Weights of a small image denoising model.
Model: 32-pixel images, norm instancenorm, widths [96, 192, 192].
Training: adamw at rate 0.0018, 31700 steps, batches of 128.
Data: 97085 training examples, 41.8 epochs.
Rows from block 6 of a small image denoising model, named by matrix and row number. Rows with one number belong to one channel. Each number is 128 + 24 x the weight over its row's rms, rounded and kept within 0 to 255. All counts start at 0. Numbers have three digits each.
After each channel's rows are labels from the 100 images, of 14976, where the channel reaches its highest value: "responds to" is what is common among them. Only what is clearly more common there than usual is listed. The data: microscope photos of single blood and bone marrow cells. In brackets: how many of the 100.
# convs0: first 3x3 conv (model.decb.0.0.convs.0.weight, 192x384x3x3, each kernel summed), inputs 0-95
# convs1: second 3x3 conv (model.decb.0.0.convs.1.weight, 192x192x3x3, transposed, each kernel summed), outputs 0-95

convs0.85:100099117094122148098100171138137091099125156128173157174152122157113149149179133093093104152105148169114155122097176161164106097118163096118103105171096111115149115104120094121098136161112110139130094135158163127112163136119145120163136152171131101096111175166158166141107163099139111100
convs1.85:145093144108093122110117101128142139132103129112090154118104159141146157149136132126138107138140168127154145127119120118111160160142112108152095085101169120159142160160123120161108102108157167159120153141134172150152151120132137093148088060145125142150101144152120139123150124096133150105
responds to: cell type: blast (28)

convs0.158:097102153101102148095094099155134101099154160150092089130156151116154141088088102099100153152105160144151165156101109108142103103147112098151152103143094104084162151097149101153103159138147120153157097171108090132085093151148162154158153148147158097091099089093103165152098089097145088099
convs1.158:100133093122157072101106079080110109092125099172154102075157144152131091121088102101102131101136134133130170128150141144104131090088079131090096127127139151129122133148157129095144154092120142146133144167134122139165125136123093142126133124101082085137151117094135098157110085137125133168
responds to: smear: peripheral blood (41); cell type: platelet (40); cell type: artefact (28)

convs0.166:115122128115088135121110113140156119110129126148113123135143138105127135100125102113115128140113115133128155136116116111128122117126098118130123122123123126112127132113144114129121149118139126144127120108081114148117123137128133124136137123126147111109125101114097136136127112125134112115
convs1.166:118099145112107140094089149141112113167130141078105166148092132129127172120181152149118134177150114132126091086118146105148138130114124107142132115102120143122139132116084092147115090160140128107103103142120128097119154121173154124113109096139151156139083154112085119104154120074141123088
responds to: cell type: artefact (25)

convs0.167:098100150101100141093094094149134103100148156149091091137153151101148135098085098102097158159097156145149158152100104102144106097150108099154153104143096108088147152103147100150103154137153109152153098161102087137093089150150159143154153148143151094097099092093104157150092093096153090101
convs1.167:125145108119159076086106088082136128111119094134122095091147148143132092115108136126115145095135121173125169116139139145097125066080092138080098128114143158122121117141148124114166127084121144143117124149134111134156126140138094143158129121116076099136131124142114086140108074128103115142
responds to: smear: peripheral blood (51); cell type: platelet (50); cell type: artefact (28)

convs0.81:100100116104139177105105169114145104101119144147165152164117111149105127162168132099101105116101144179106148123105139137178107107108143102108105123176104104128143109101111100113107144169116142174159106118126163150116161175113150106147168179171113104102118147153125147168103153105163131096
convs1.81:151109097117108116133078095168112140156137112087108164119115160161137162130134107124122117146119151090145142132135144115130161161102102116165101127109148111146141152148128110159101133165135151139127158148119136150157128108108139110113092102144112134163083177136136134102151121097138174099
responds to: cell type: blast (27)

convs0.101:162156158164155115158159102151157159165160148122115117104139158105170157109104154162164161135159158122158144156158110109119159157162112163159161156122163152164126158157151158166162141122166139121131158160120117129162118123157138167139115127113157163158157116118108143125153118155112157147
convs1.101:100122119119149137121183122115099128115177140147160156129155153156102127110147166174095138145141084112111078110109130175163102105108148153141148144150107162118125102129140147118124165124134086108139091150096142103123143115147112142109114150111121146103156110101158173128160164138145111139
responds to: cell type: artefact (25)

convs0.185:124127116126142115148117134096101135120113123096123107122114105143104100128117140120126105117131128104111128110140150157109130147113145135117097147093143130122114107127093123105130109144111158116120139102162111093157105107112099101114114099116101118136133133109157133103170105158105149126
convs1.185:137124141122108152139113130211131071144116131113108161141112126130142161168141121151135105153127165133162136118147143092140162150131110079164108128121149102138104154148092111171115116171126156144150153164152147150146105143146163133135120099143129126155104163140131140134154107096131163127
responds to: cell type: blast (30)

convs0.16:106116145114130161104115122138143108111151159156110114134140137119129131131124128110111139142109157158139161146108107111158114105141119111136144121150109112106141142104139110138114165150139121177165116134109113146089118179135171125166175158156146114099124101121103157180101122098178097111
convs1.16:134134095121122107138121096186116126148137110104101160119125146164143169158124075149107144139115150094137147127141158100129161133098091110178120152134152131141145151155141124123122166166137145134162167167121145164166129107118119126105099130114098118162122197122161156129164128121132182109
responds to: cell type: artefact (30)

convs0.174:113115102117142123114122164100082111118100135095142126100104104147106099116116138112110068110118138112092120114118163162115128126091154110093101126114114113110102092092100109116123090126073174101107109155183128078121127099100112089124108112119122119105127159131160128110124121124104143130
convs1.174:079148102137182122112126073120102147111137123173167121110165136171089092111110141093099128141105121098134131131152143126157101085129122112118136155144139129174156142156177122138126150128135112090113122140127112130137125125130115175098129182078105113114135126083124117100122112120159116179
responds to: cell type: segmented neutrophil (47)

convs0.13:101095150096098151096099104147139101104148150148098092124157153095149143087097100102098151160097147149150149154103102096147098093147096104151154095151096100091152150099150100152101152148151108146142096166090099143094100148150158152156148150149157098105098096099097151148092093096146096103
convs1.13:092127099128163093119170097089093088109143125167141121105160119152110116135090167132096133116131122123117151121125146093128106072087100137107142119139115163131152143134151131088142183124127122092146144188133112128145143122130081148096137107074093106129165142064157116136154125133124133159
responds to: cell type: segmented neutrophil (62)

convs0.17:120126137118119102120115153155131119120136169119163147171163139145128166136160128119116116146123158147124153134118182167133127115123156113123118112133114140134131127136144120129120145132129131112116118130163163115131154109130144123160110111146154117123118163143156163109122150129111123120
convs1.17:132086137108097121111104097141128126138097125118092155117113169144148145155137147124108082147160156125145145114126122120117178159135114109154109060099155109159133146131116132162106098107160156135114146151130146151151143114135136094138088046148120140155109147145109136130136133104131137111
responds to: cell type: blast (38)

convs0.118:100100125101095153091107115141152094101126132164093103109120127122121130134111085097106126138099122135129148127093093099136103095129098095127126092137094105090149129106157109129104153131131107157161099131099103153085109150125149128144153159139138101097096090107090124160090102080148084102
convs1.118:118129114146173105121160098068124161113153155167157122093155161142101093106096154152109137117119107089113103148143125150140095086111125151119151149148149148177145112182175158099084182098135109097130109134136136145152147137116112173102142168082112124104155125096173148117129140153121123160
responds to: cell type: segmented neutrophil (47)